From a checkpoint of a small image colorization model: 3.74M parameters, norm instancenorm.
Rows from block 5, named by matrix and row number. Each number is 500 + 50 x the weight over its row's rms, rounded and kept within 0 to 999. All counts start at 0. Numbers have three digits each. After the name is the row's rms in percent of the matrix's.
# conv: 3x3 conv (model.mid.1.conv.weight, 192x192x3x3), inputs 176-186, a 3x3 kernel for each
conv.53 083:489474527410372535442372465519524582494463547533449489511499545437505537454452569532504498499492512497447408471381496424361427503513531533494554482544521500490432404444549389402499477509508475493494445414516407415468480481481460483544408386505505471528451366415511460508553521608507531489528419547
conv.54 125:480458488496403392504390373508467481511488459520487512503516571524498523463385494518529488491516488445440369510508484438417375544508483527517539517483498538497490500472490453348375548466463476469503474444456484385365479469472483487551441338400522491481467428369584537460459524522487502512514509534
conv.55 082:519522492365404474337478527502497484393494498511574473497487524456514487440549529440509505486501541427380439466462488347407487550569562546520533526471508490454529437498484348453460545571530482502481373453487362473483522515533522534476331494515550542519357385433502523541518504459502507522486492462
conv.56 062:471488501469479446427433377478528504534500456491419416479460468556496441483423390501480482488432467527444388512503480412408399531502477479545506535537555486514531504457515507464371493444396494488489469482442422413412478489501459446514434446498477473468435423472441441453429408463526527505530518489
conv.57 075:519456529497456463453420428558539526502559458468465464488505469533467398494499395497522457470493479365451414512489523360350401464433387525540494517558574455527514535546498455461428409388382498461472504482415409435456490542500553481512482529449503514522425426458423472424485553520443488443493520476
conv.58 104:433522503374429483470435507457534488450481523521503496521576490500541542484532577492514495433465504426452503400479529439420522478480474467495437534494469550529477414507501454501519497470486481533488376456483459373502525551534440555581405541544366412491400402500511467473527521491550451502592530574
conv.59 094:489413414502347395461449491513454478496533484522498485446441475477423500492461497495509556511502409473447456502424409433435443525517514523515527491469494468434458492369381448422428496502516465431458519350368447459465437458486492413423510415474521398386453403387493527509542499506567516525547497519
conv.60 160:474450434453529512420518523466391434410566520429555520417332475390529539387560508497440478472533491472483506495488480447494526519539493409361395389537516398538501479442452444541535453517500465439463463542495444506516415416519441459474426542476495479445446507523480539509445400435414545485421556491
conv.61 124:433403398434500495408478491401444479433496512450500501390421499459557508396496508466444420467489483450459488463414419414471497468480479440435490472499521468513510440404418425489500480530517433385441437537495406474491422463477450489498414498503453414391412455500478538530425463479447537539436491516
conv.62 113:475501460431397470521445503511528535449489562483527502438497511468510564511469572520475508444466479513403460430425437492418471532520478502539553514514532477411450435426452417424541515463475465456483401404490506427525457483488532498538513433582459421417488410437488513513512519553509519562487522486
conv.63 080:513501508511484483454359363539540528463457443540480518433479497527483493487459500542488474557506544535446424502523532439379347546491419513503549499520565488576562481503474411360355526452491482498508518520521406364383511543502497535510423423448513523526457413395542458417525458536471520503512489468
conv.64 073:452476567427377428488524536395400419421530543452463492452480518441474532488496496510483526485445488473493465357302399475503543509482507542529557519507515525527524325284426490493485493478526468493574380412440510504511502523538391415601481454532431376410466499515476511532447512514501572540514519490
conv.65 109:513479532384371492406364457486529496490516519545546527480529531428548512436527506516518519415449476482428396380402512450342441503498500539511467512504443531496447362479534393445479505522524508521550371392506431386429544529537426502547370439526432411469488368459534426475529513506514532492514487525
conv.66 076:484481495487458434479378334528565552533447499480392440484476503451463504508394494536462496524479502497446493515470492524399304548525396446504504494527499562500519502499507483357400516438439513494482506417449506370370519516549513528537519410429471509485448439416495508403506541573502502560480501486
conv.67 096:389467453415457442521467469470531485493581478518493496485529449524510468538539505491487419467422445415418480389437488402433452554463463432483451511543505536493483445541468491507489544468432476510410477452426432449485493506507458507470515512523381410438357470425521523392473519436500484464511501533
conv.68 114:518524482423432472372406415520530522478493484507499496538536518494514507493474472520512513449438514434439465372501530371388449454471503495501500521524475525523486450477536414414445463461512494517504408448484356399425511506512484506532434523525392428500380417434447444443538525534501503568509525519
conv.69 091:521452414406508504398499497549508520382493520446518491481469459482557497400498536534487474487494431419354444550498440386436491513526525505471510526553509492571477501444438383509533532532542521437466413551509381460486487479520510477472354510482489443417398405484505551560549478482437521452519531475
conv.70 101:499495498477444475417370451538512523469449510514495526505552570458524513449463562478497491502484497472444416523471499429357404516503583468486477481522499522533547538498486391369433493503556500499493487431504443340453462494518530535511421393497528512509451322379480484488559526538520514551509511539
conv.71 097:511484469468447435507387321457533491475450440517476495495463525513449501455425467555530515450451555486468418495516510432361356535492531564569518527496540517529496476519500437348344482409454512496503488443509460398360493473518482507494465412388480533530454442367549510423477474495467546481488523518
conv.72 073:380506521368460496463513476460513535437501551498489519476520431459535484462505514469469494429377519507556503343447522524469376557548423424580495454520532505548513382505536475447471528487453489528485375448465480415461498512466412508503430478470334421473414516519521508431439538550496489489527537581
conv.73 091:513484528494387383439405384498457509526529494476501502505536550462447523521503499476477531511519459452476397528388402495479434505468480493483525501515488565504452459381444459439417508495469501461553518408382458419374519538537476414523535443418538470433465419396463403461472514568538505457572544541
conv.74 103:492519460486477459443465470565535473490540438474493517518477503548481470518532413477496461457452422400464516457481480370459507478438445502434502444464515506481513456472463451520441446438474507541466473483373407491509576517515508511492534549445418466447354440458414440400479485441442461427457465522
conv.75 073:497522526467464426497340358496480493491475451456468478528522535521362482392410476559445495486503530467470403486501425496401358486481485561516520485508556508539497509475459446384435476430474533452515520461438444351382478544545500455446448397421500509450479493321492446357514401510490505443456459486
conv.76 099:423427479366473492392487464476515512480500546492463456461506491468547543505498551538486467431430472426452467421416476456495551497524505531505548518496586453502523419427479443508539520494458438447521377503489417474485474501495413499519431498563394348447425446538531466533572493541523529520523443476
conv.77 076:444444506452405494500348394472436508496424434450425482463460494480447517431415524452523530513481495521489460477504525460409399508442514515533534500448537464503460505450485458366406509422463464445490469424530480355443492513514497502527442399401538509490490408384493424414477492458508524497503506516
conv.78 106:426372332497494471514484501517502417521517514532502546499410413501502446469480486476377368458453499505497524493497463493484542427458509466455414500476468513518560508463376491523522494528535422383370472530479486485526430415426522520461490486480480467408523516514493529506524523462495446468447536454
conv.79 078:526507535497469443480357342487478510468449423497451458506545554475419480473383432495469518441512526464428402455490475449399404539496454501500551488496526498532501507464507431382364564524461519514519458483468451354383475528535458488469378396374485521495485454382534493410472510537527546504514464549
conv.80 086:456460532435438450393395354557584524488531505501486469503565593449460534452411459551464517479440461440435476457505512445436445415423453522545513491492498511539529484485534458429407424419443498478556459438423390441419532534577460469542448436432503515518412456421423421394526546540452444499533555587
conv.81 185:464438433431533504446508503408402472359500503397508491373400476335509541353504532473470467474531468488487480459466454466503507474509458422441492382506535383529502452423450445508519459502484434437450450531495476493490407447492421491503395512465482455448469487518479523519419429467368501488384500495
conv.82 074:519506508497411399490363385539493500522481399564555538530481515503447510508424484490484491457483500478506400484499453463415326518548507508485517510461516505540523523480505465361360512504545509503537486460467543389395485466493523508506450344384530539466458459290495533481486468511519513465528510469
conv.83 094:426366470485383405487515516506414426503496476480549572472498551476450525495484489472475474497428409508510471494400313473517496483516536466504513476486509492505494490371401493505483509559578418371477491372414499529498469491521512438481508434412475410364524490476484491553493517516536533523547564481
conv.84 071:436460445423500418490454501520490502482493506482484545478475483469458455501509469527471459450484480420482498371443470388473515455435520459490545495522552566553543389446436402523465503482529428473492448528423420473551496528469400447460436515446372398471400455521476491516521494532500502550507484529
conv.85 114:495513460482432314467429334506485470489502477471570558569488524568471542518445535498487512525495464551468410472480389441439351492530575556578584482552546476513540515467348491466395518558562501471504465407373492445351509517453531515433487458416482520399460481362476520554494513514437525559505517587
conv.86 095:436409467451403501520485523384417480506512597538524533458533506423525532504521487446523538486417390504506475393348428551497520463516535457428441492472473530510481340365436488496561486495530433503513373394488509464493483529526387438494511447507406328393497459528493490503465478491529511527509457507
conv.87 141:503484491400401448421448457452473492478463506459473488464465449509525485477490461462470447490516512415432436546545540428407436511489495454448451477464512425484479477437485420399448559565510458455475472485499428464438450453494533510552383374488518492507384367396575542504488501492482477507491510473
conv.88 092:478476477367413473421458540490479474493522508497535542552493535457524531492540518487501500363467497453464507333334391463503538522504523550472516489470502513477514373374431381486542546520518444459497373484492479503527547542530443480491411488532366377402441439472512456514481489487503530541532495478
conv.89 064:534401421482488428529526485558439439492508453442409379494495486524416401541515414489453515439375437481547521437503440467545470453452402528531520464519564492523519480455447514524411435390409511391419527428407503553507487520536499417398544567431458423415487555478476469456518488485478465442506510515
conv.90 087:442422454406377483504416504526524572509520527516537563494528554531549575532505597506459431423413506503433527446394416528448504495499561515536588493468516494455525469429506475373531474472525474478486386420515513456517513513484533550515490436598436398433483420434484473474576525560575520546511503516
conv.91 100:439376419459427459520458537471511497499478508511482523486485525491495477503516550524518501428411423475512540408381426506513522449432460445567473502601521559581540396373414503504534519519482479436535465409436489497550513541565458437512507531523464357373526465521453473495488512473496492494521521543
conv.92 103:489479463462458478386387427516562522471526490540553562516537527476521503456502519538492499472492556442423426517516477412361403502485498541572530506525510559542529506518502376335420528516514508528493479465492385393427540489467521507473399386465522509520407362344505435448574528571477490518525523497
conv.93 089:482482482520488414453417312526496558531449494489435493527502542563397524505380477527481500478507452462498450497498434431440351507487484541503544493496524503465543500470446446374371480499466545509567477461427465438338509491480498512503502434403513557489487483368494447438548469527530500500476504549
conv.94 068:520476470418443497376352466489556554472465439528524501441444480422488509440457511469451425486426469460365414459462519412311419511546533466500515486479522488490497481518538360404484515534493496459461405437527393368433508508492490524515365400480495467491473392466472407442527510496459521538536515496
conv.95 073:402482514318437500502533508367459481502545520536476462461488455462495519461478491501526507460431476535413501334364490471492496499513483532554503526556529471470500304442528497481519510506533442502467382462521476481496524563504376499506440488474340369501462474524471470549466500455542508491487469511
conv.96 077:425393400429455486426531525510504502475504533507438526462472468455477457460561495547523475382474426481433489373492522365423499456508482471450477473503525462479494460465506445527528485468424467479392394499500402488529437460419439465454436526506338402485382462512495419512483420496492504490522531502
conv.97 164:432433452461529525433514536402455502365535534401516492360434491367525543370520524457442447466507491482492506441466483452474514453526502391461488405543558413530516453457498471519527428495481447449443450531506431503504406451479409501515419528472478439461454506518491518519390459507396535517355518490
conv.98 075:414405447499452465508534530436509518487557452483454464461399443471470402517534463476449414469442410474472548431387423509506499537471463476520473521522508517537533402438460511539517530510423478430464495488423472526549463421444429443462514536483416359398440515536529526528484492503499491451434489410
conv.99 143:530539516440416460490466449497543555495516544515527547510550524470518523476539520591548527476429426489466465476441504463449440526485515537527523537583538515523493485500573461446463534562508557550516438395423457441446503516431480511498456447477534544513492421424547516471514528612501551521546510545
conv.100 105:480485499352412464436387427457543491486528507510483477500545503462531500460519496505553497469413469447449461394473558456410456422463526489507491466501484495506487385471485442461499495494467501564521362425502439408464466449449421521520413458511379374406417394435450477479526559508539522521514505531
conv.101 091:352442486441439480497559539426474507529556520513537524459518496482500483520514443479489532445439442535496484385354415548528498484480481507456489518491543493529523339408470501516505508514488380478530442463461494509505463497529348410510512505512341362429473504490462485533470481469504511486498494461
conv.102 071:502453514478408505479360336524543516429469452502468456514527525508500497493415460517493504498447471457458444502500506491395370526470447517494498508522521481527500516505533444311343530429410471473485473479498480342358514498516523485495475368402489450519486397341524452369538490530489500489459487467
conv.103 084:357491503433490490509524517416505487524536508532513482416530504441489504424447544485458444479395457520517504370445508535513515463501483476500476491491541497500537356510505475509495512459485416495491406419514483466481377459463368498501504459480311393516492495523500506461446502498486515493521548535
conv.104 079:497501538335364449446427502445513470478532574510479489496525474398530527384542564479497527493500545493449415407412552439432525534492487529533543503484466501497515368481476428453496568494456488516513334417547431455487471523501335522494303468504502468521446425430507458454475500502536516516473510491
conv.105 068:531471479429446500352353425484515502497508480509440439503498532490505494341487491507516516498517512410469472471488538395357488542515480452522512495513529461543508514483513372453472523428464490455486463466514323336488465526535496507528367457482510549501434438428525442392470532501572539527455512440
conv.106 087:506476487453462446357379345496486506501500526529490522550533527516512510421490517540472470493495491415409412499470453415395427515526505513519568472547526477503493529491508363361390523479430509482471486506490392378381517504507519490533437445437510503523426385336482415456495479532458552455543490513
conv.107 111:455490478352409475475507475431520550485508495510514522467517487437521484473524513544516507413396441481400410350387461500444423474488450519548528530514517564510506363443481429482461531509491519512506350407471483482461553511473383497476372458468396402477455479457498527518513544536525519466509475495
conv.108 125:396444481392417423483475473437501484471492509501501498463483501446481470511491483511473502432361464514515497388359431509517492517518497503498516511495550466476513382406454484499479524487488449491518375314429527497522472486494389438478417477502355376420513497529530509546457469484500548506492475491
conv.109 126:437501465382476470388474424434470505520473456534518497501451466450501449436489432485509452404454469397441452368452424404486419416454460505545484504500426553525453408441484428472476490499463433492429381531477407527420480454440465495416426474440441510474463498462451478465476480512505475451575494461
conv.110 101:419435504353361433479492477479517531509510490521482487489502549456525572520535512538541572476416450491426476399390488412485496451509499505445491477459485531531491348445473453474482509534520380450551409386450443426425534531543454498563474496511403383441430380414453493449512481508533534547504482520
conv.111 166:442427433434539513420512535425411467399528534433520502388370489374535520369530485460444445459518481454481515469470458441494522478518497437419462423544540446538501451440442461525524468489475458440446447537491418500523404401499432462465415533465502460428438508510491523507428416491426530522410539500
conv.112 063:480429444423407384434537528467452500443442467539468496465469473488441433547501397458524547511463466482497496451396381433487486499475487460453479464419501462515570428363404449520503514496485472438513456422369415507475555567493473360459434511431505390374421416518488534542507547511530539489516462457
conv.113 107:421397459404363415512503542463459523526482556507490513488504528471491516503448534516514481459421404542517529412383438544543555533518517490513521467475526455459546405395463503502514528501479434453483398403432515507513524525562435440536486404530382319389524429473576541546540518528534518530461532500
conv.114 080:484480491434427465388395491499533469346537576462527533506546540455513489426530570523498482530491486455414418494504487438347463472484459560551523528478501480473488491522482369388501448440473475470495473477509397420502520542529513494483358446543508523504416396404427427490496503498424506493489500465
conv.115 085:504488509385340443426377449481514562456465514562558579508505510441515496443460551505504502526445507420433368437421537422346441463486529567523528469481518468487472401492512406403476527508475486508515363418510424409469521504499428551508364399541537447537433355377495473447521449492502492547522514455
conv.116 070:467439497509404352513519535475481442560482532470480514554499503477455472508480500503456506488465409488475565455408369509485499485535522504521477531560527530536536457357372523469465526541509508443530473409374487512475516531552381359409442477450430431351473502484459534514512481530548470578443535528
conv.117 189:434441461415519507434499517415455471386530533407525497370436465344507541353515541478464461440498486501471500427450484464483506465515497424443450424518539452516491454470488438509527445504472433458443427520514454496510387450470393517528384497481442444462448475502475508502406448461379523482390518485
conv.118 081:485477503453421486410372438468523514444397481533516562533496562469495497445439536516479469422509482473422438470518482438377408473478526466523500489557486497525526495490524404376420489490531508514503415422490417374443483526537509516471394347465485526490496386317482470485604573529510559538497514486
conv.119 100:517506496458453451330359432493541530477519470465526462520524500456525539407512473501525522452495562402410458477509557337395492510511582479510484484524517480495482541499452340405394493490498500497534454460476324370435523521521512479573413438463500487489376360376496480502467541524472556534465506485
conv.120 096:465399405420460520420512527517496481475511560514477488474476515460546498511544503484539452375444431402451466388477478405461530438465475451482458522553507525514524462437451458501556503490473509440436378472460422520550437412412465478458480510507436398392430506518420453504529500526515545562555541522
conv.121 094:463422457410391444491508504521492492514527531551528519450449530475478495497526509487516488478424420525524481369335370494490519503468496467514515553532538486527522366398361471507491520530496477481505367371425462508485485512540463416427487433464421358338498509516486528492510536457559527601475542463
conv.122 108:405401376451487476468528512353457463490514467500511523400444461484521465483551461471469429433497457461438476435436447458469505463480439354458445499527470463501510430406420491507491479473461405387403455485425439492509423459501437454457504517505444412403444478497458548513381482508456521520468478514
conv.123 080:387363521439435523530511518390464521484529519458469473455508514490495542502490510578539494468388410501487491364350487496504517447510454506491492461491553469486462341396551522505511498472485396440526400385476501458438448489496369444571481458512372352434480521498477516495447501526456545490523500510
conv.124 167:445430447466491467444496492433415452435503455446490513449430489456515437430535462430408458449491438456485524458431421445511492506458479415486473430528515451516524451419423453507468460481519437416445474505409408490515396480550434415415456534456467448442431497502483532540409469480428510456428495521
conv.125 118:446393405448481495437493537420433499456521501432499524416415473486516508433520513436429427458490449458462492412411451419454501484480476432482461522522534479510522464399447458503508468496505444404418447503486399497537402451452454479436435502488452438404439504503478526525424460487459526557447523545
conv.126 100:524541511344443440378439485490508476433505474511526525507504517427521562444496549522503504480480504429382443432459489373387444447553531547524531518478487547493491420531500343476494479566502525525511356464481368444472529536510448533575348478524548525496378416440448527497521495463489535506528491462
conv.127 056:458502552425510543441501515473531541404496441498566408490470464462528513398502485503552566435414463537479490375439533471407456473537537484478464494520562487463518360468491399492493473485474507519453392473527419442483517519470398485521385528548341393483453456532427526534544506504537472534484504521
conv.128 081:498489501485409466486391369545523508427448445513507515564530539490465480428486490483509481495481499502467416550496517472363361517469408470507541446471534530586525519541550375349383489470535551527500461452507474378372548516489508534531393403437514504527490397362576494414526517521496515504496511489
conv.129 077:547446451486344419483411498468465461500507528568472528488477540434478518440510528511527512511448464497498475474371353484441518517507527453507473496547511540536507442372387433474548502467479512454503479446465524424497510491505432381423441411518521409335511401441471469484450486513505550483548570524
conv.130 080:486478535457375462445412445531475543519553525450495521439527603443484583458519490473495533476438434522471371544429431473451410469477540506509521511509496533464467473401533468458428473499553458443565448398489452464421503540567449395565451385435519443465503411353515468485459479478547479459507526496
conv.131 128:447473470437459463429447447493485429507484480485505520542417439556488450522522491461469489378438477375431464365429487389441465482451449506441452486438518555495548465447459469453451466446438494451480430436471408438472513534454514548479489581561412400461407420459468437460522504502510484551554524568
conv.132 129:510424383457492496403461498464446460451530584447519493471454534517501492384474486557514463511476522438432472545500453447483503440432455446468432467556513514572523495432445426541538502553458518465442456529506385466480585420512580486520392559563489461462414463491464498505476470502476542538505486546
conv.133 075:509472522533406471515329392538508517485437505524531589512509524543504552439421513525482498503506507483466423515458451529372322503473502504531549470565477460475458527439498449331410469495525510479490501419482458375395514473524505486557488335486525500511530391351548456460541518529527502534418524466
conv.134 084:505366348520411372457443476502493444477475551505449511523424526472444424463496476573477481519440454524497506574480454505422504540449463536514561511512509492489520492408397480476527516495495528385379525447393461460470435367462463353396455484524505445317493485487458492514544499481505506496536480498
conv.135 080:377472440364480474501547535489526504455442567454443497458541456432478424467527592494449416432432416489460489418457444506536503479467490478553536467518458509538520349435455483496517484469512407525451356490459505508526464508507358441457458517546353372418426468551496501536521519449521468456431499515
conv.136 079:386371387416509490447495489497496492503507547480450383462483498459460495486506550444356318475445358482488462450405407494490513496495433498493535441471527469538521392394447507531518500471506403421436423536480468486492483473470409435467444514542402360392506470531492496579520548492488499415518442480
conv.137 128:468450491455416429473457466489499491481497511506522552539545573433508434428480460507482502523392408515520435424416406513467464492475421553505523500484440506538451435383441505480510496481467447477510459409465479523426523578573476430429518444497444418384535485443526531470526466538524528547463538438
conv.138 075:527488485483392355461463396539514489438453467450526521516541602493430532525400558513539555498477501495461475469501431409430384442501441550546533517492486442453542493424352464359393501527477530433494483392436507447358520512500468416482492420426488491438463472373450471460544531505430423557512514515
conv.139 070:462482485354429471458467518430531503401463525498507509488526487373550390368585476523468480475392437458530553403431458422453500485470538534488506487435494458496445354479480386458480486497538519554494379462432407503535468483481368478482334485507426415504424467502510503522470446476494503472501522485
conv.140 069:458465491412408476482477496451420463521495533507480564507498537452507526483540527482506490475380434526506478392407414523453513538489548499473504560507474470479509387374479507475487527564510464469479386384476469500475529509507398428508430455470380341402472404438476456483520452525601534571494530469
conv.141 071:400478464351470475503543548485521524472423445554430475518475426438493491462555533514509441433349449486509525414476509554511467472516573489517504499539517464563525365527528483513515524494503429522441335444487547508551540479512374503466456488510323405485508462507529480526507472466486454530439513529
conv.142 088:500492505509476398524391312544478501489479473467472484486507536527440509428383456504517484455490506486438397529520440504436339471455402582531521515523521472474508513468446493379380457462464480499547484439410516408329458526525485485502451414397505530475508491341521468389510518525473542496482465468
conv.143 093:426395460398421476493482550459524491439510532518504501524533526439536564428531514508545505474417431478539541370360437502431538492514570531511508500476539479474516383420467493505540543547566428518518344387435472473554480525486428473525406474548452378426508449518496479507541564545507547483518524524
conv.144 153:397374433486484491512458461507483483461459527531525582495504505494505536406434496415409414488519526579561486559528556543469485484504488520493532449452493509539511506488505443403476495507556350375406444511542534521481461445485510487532451410514520512551533480458474477513495513585459519527479509554
conv.145 070:496512496511464395538371350489497496478489439503414474494518499519403525510357536540535503478452532477506430554537521491449378537445461526532543450455514478456481507490427497357320521411471524472513476432538506396409474524456489505451477417452497532498484475393519497407538474471477418520571470495
conv.146 077:484472479498515418441392327543561525508421436528488436508501494461476403537402416482471479483497527468419426482519503417390333582565530508481518488528490527495527479545507423403379554523449531505474500475446455381358463472526498507481381413370479478510415450368525520472492510526494445462509473537
conv.147 090:460534506398422490500511548379444499483525584551527589499524561508558548508539533486479486406402388514513505369397445508497535477537493512511535533466530505500500320425457493520535573476510431546507371453446528482505528565525372451520426491540348372416522471536521489478461498522479524530498478480
conv.148 120:444468447394474463379479470490493492522532546505507489501457458527541506461529472533471447458470451387401473347421462369397480440477487501459505484439496522489510429451497421519516500514442483491448417502492356445484441457518472523492446539502411432438371449497461522521493475460501586543497514509
conv.149 102:467375426485415387513545536482398472511533546476490484512463505451436478470478513495522513410475398515528443459410355494506500520534500479431440484491520490490469419344361540515550510507530521441470466396392539549462493504520435391420486431462461392359526509498526516545453457468492544526501505482
conv.150 080:424424438415489508477525574424505546430553449477494457440445387452436397462493479473459402452441426485499534356396479513469482449533506451494462499546510482559507435508508515532526493512514425477458403480467475473539414377432411497503463513518392410407485492505426531548389485441449477469470516482
conv.151 077:358436516376464492543500515420529516501475578504445481409580509438474517459477534506529494471423452519475538382440510495521534500527526454500408478559504556577533367479503477555530512486502358478508354440508541491565483554519368496527438514590342389421465475506487441517467499529439458482511450489
conv.152 080:469520539325447431409449479459552521407461505508458483522529506425498491481592527496495539410394522464468497427444495417407471523580512472492477505517519499534493384515474396470505497496484514554500365431451441451470551527475413468485353503531416434432403417477430475479516507539502488517553528536
conv.153 119:486491469410424481397354423488516498479472509538530580458476476453490524456482536507512529482493523438409379488481541430360397509510508480487496469491466498504532492528523420381475527490515499527488431485544442376413482488484507538531387402520541509521419335385471429446505511511506538529501465519
conv.154 110:509454419470402346491533501462445449472505490467528497483460512498409491555452505456474508472429410488485492455374333446531455488536549500514500487487493502478479412342355494494440446565541526474507494365396481561485444482461418327427490442445430386332463497448483546552465517471501503507483498520
conv.155 116:481380430472449409486503476481421460517512495506512536488476529480462514492477474546461461495414359519527489428351346524532482529543552457472497456484504484516494410336401521532470566575544534441522487367414515553457504504538484406512521444473460367359513515477534513550514503523517544520516498505
conv.156 085:406407533381443503483477531447473521478563552513542511489468556437530547490498465534528556476357453488471442409361453531489533511536540501506528462456548519523512389396521524490536523531539426440557423444521459495490552507519395429518506457478413346410506437492512507526461480520478511537460498420
conv.157 074:508492511365441508335421490527508512459456459532465511536520536450488476403521497527449501427448534336477470454467525437417515466479570479508485490515545459531492474490535344463500514516515544507506360480526370434491522530496497487523313423479486480518386414430477485517532472498498516512525477498
conv.158 107:440459411395507483497536500489554456541550500532520444533483548531487477551574509498500537409440384445432471429409391472496512508426470433522474535545503565500501407435391506557503491479473497475522448489408450504522540531543448469397504567500404424371457505493477458502522562508534515463523493456
conv.159 111:443420499420404422529509455480514480517537420494517495476498524491467534546455470505533514458434441510517486403411429487520410466444449520499511547529545479497484405429467524481421515526510472450516414378432515499422487483527428518559555519428394384412500535448486504468530513531487496519501531438
conv.160 071:491498442478509459416529547510508475417479521413457498453513427483493385376487534449471529499513384474487531483431375473527509431455499514503500543516492505563550459391380444534516435499493480487485464505428441509535505549521490458341448531520463436405494487554441530502489451416464478511432498491
conv.161 091:524521522524472511483330357529514536500476522500438480541577474518514478454468533479484508483479470481469418554511543469393347533436377533498520575538545528520582541517541443368394446423454531530507499477500480392338506494487497562501471436463525523527479432360505469423543490469511470493475491512
conv.162 072:414419501455410545534491470460415511542552519449466517513498481508532583509499475493506540500422466487498459382325451504545519510504517517497486551475530516486535371368539480486416533549524431463528441383500510494459486521499387465528489442438413317408483498453463519520516511520570513486477562535
conv.163 106:372472505401447494515517526387497488522501560517485509441524464465492488558515523497527467445403443492487495371390436504525493526500456434486472512545504524540510344433475541531516534493512409537525373442467524533527452506498362483463504501504362367421538492546522504506463508506528532512542521517
conv.164 071:478478515391427521452529521474469509467504491477466469528500547464489565540477495503477523476450440562498446302431453480513482446531471509440535503541511514481538343417509513501526482430460489550520423496478453508459538489519350446567467479500387354384469496491476512518476570519544527435574507543
conv.165 077:463442488418403472531516537405491494491523587523493533445501549454520548507531482535498504484453407495534438441385451503505591487508498478499486505493536469475478337383472470505541534521515442446515378448468507490495510512517361451531430468523432375399534469511553505513485499548496519471509445470
conv.166 076:477476462512458531458284361546551546471398451531453437453504541483471507476332482493497520467516555491407514468475526454355354560484501480527510505535473481491504505502487438336396486433470509484478506458515447306371500550511518499490461361458528502470491417401490431398548510512535446535494488495
conv.167 075:500485545513345499472355415474507528533466530519541564508508490450480500456448497519511527507432532520375436522472537507376426503464521459512497445465489489486492471472537446358426493517552515479508474356527399348416509508544469476562422346451511502517497389351502481452561546563491515542541542466
conv.168 084:452466490367509520371485538507502495451492500553508498521520499512510512504543502520449479394426436345474499359435498388449499501517549480492534557556577496508507463483465426477490560522504509506523380482510364464537519515565476544549435531497383443459371486519527518538534441490547531485560547494
conv.169 159:419480517440482507486507519491524499515527550522481472519544575511491591509483559467395503384385447448482497400441510477458483592520493530530509494506508468484454454500535497505516532460502461460517433473493471490480464535554501524556489483509394447505446473463551559546523535523511560589527516528
conv.170 102:530496496485439508420363404531456425510414447533495516542499572528491507476488525544452454530482550467404416528560588505366371492519526524502496426447444532509492538489492407353419489515524505474487476500524470349395494469490578513528492427495519532555487366355501463475538533508524554482537509536
conv.171 079:503489513414376529413364481415474505478468499573563589502524520428540516492499548515496514486512525488382364451450535463398431498529510566567525513500512512467493451479487426411506530485529470490486411445552426387513495495529515523481356400556555485546435324435491451489516513526507544498463451520
conv.172 074:392475534355415496499531519407462447517536544488565562472512550389454521530513569500519533433438449509537454351433522424486519461500499484485460487522568460507555362417485446469530510534544382471511348465505461510502499552535388440511404474519382366405469428489486458483485464530493535544486467451
conv.173 093:474430467443393417541508490458470452505549542511513534499579519502510483505511489532499499478419401505465430415329362475467474572533532520465476502456509510533499380363374522535533501487505497486560430387394530520483543532539396390434488487513421368389509494499537493544479479473506479505533532531
conv.174 085:498475449420450370505544463489477472473516460497528457497480536454519539410565468523474505489473417534513446459406352497484450513587617490481567470542553459508429413378398500502483525600538539503436465448378513547434481524484452467495484487463456466405484484434450536620469494520485540500536542520
conv.175 103:476469453470488453416479455537463451493518474465448464545523530568500473571582453453457458403481439358437451496572588395431429485533526480484507504513517507501539593503524452481450478489480518426434495495460401482461432432513552501425518591492459474524417420439470498542551507467538502527595555497
conv.176 138:414412441429493501452482520408406459469532497461498509416425507417511508414503497474501482421473453447459494418404409440492523469493486416450451453522542463516520420395423443516498498508509448445476446509481439494506463487517418483491428510490414404377440496489491524521444429498432510529436494484
conv.177 124:451423476425362375475455486494454475517506532497513521515509508436461470410482438481511491445403374500504448429365407542501503544518518500505528477456508512461485416362395485463503495515546463465539415335382497484491437459490465414467511464514450374384515472474533517538486534511470556554490531500
conv.178 093:459414414489494490516476527471491482542478548479458512468513517517422509538431499412471429408468472409504527433405370493528548388434445524602568533543527505535524442421433538490535486515540436448416515462463509507577513479472499465525521456515500393363510481506496476480489513491520534530469502481
conv.179 181:459448440439512500409512521437394473401525527430522504406379471365524505366526493450446464455522488478489523466454445452510520477508481424414470394524521415539507441426438422519527463525487447445465443528495395501525432460506445464489408539473464452414422503523461522530426425466390534512414519502
conv.180 081:377376380537504484503512476518482439508482572495470502430365458537445505497450483544401447532495476511501525464428461484526538516522513497529573483531558449490551448451404508520490528528473426360388525479416496479467354382429450429475512506458462427369523500484499522492486488532491484503490435563
conv.181 075:453470473430484455411487540455446482493537488497507510480438495554480365503545411531482505484469483429445495470463442369471530474449473397479502440479460486506560444438443488543511503485527458466448504510426384494544489490487478437456488548479491455443401513524422524510411513445480504445502499481
conv.182 093:505509509349375442493540505406456527449440444517510498477525458465536538510469545543532532471382438485472514365386422508478497514567563451500510509480510445441472373445438483469484518575525476497466380400411493508466503478440420480517375433494422382424448423483507561572437471516525522525518541456
conv.183 075:387475438383446448502440481463525504486508461454545507454527498377509464468497544460434523383369483523548488349408477474450446511515538444493469433545519509540532414431447498478457523465460401486508358412464504488461495497467370494501466488491353390419524495488529507464535555550509516500504515514
conv.184 112:412449474385399445516466493447493494478529565478472514514538519508504524481512497480466511415367421478529502387401436492464494505465504524507461520461489500467503374417462480474507497498522420468542384382431531506523475529513442469530518485506379351434496485486503474488475511509536527554492520502
conv.185 115:431413397431501518443484513463483518479543553482493477427441442478533497452517522554504419402469423452487480392434463423441485481499513422446472497542522529539491470439465476502507496509481474439380387481522439487499435367387453524527447520489422420412455490502474494504462460483472508548500525498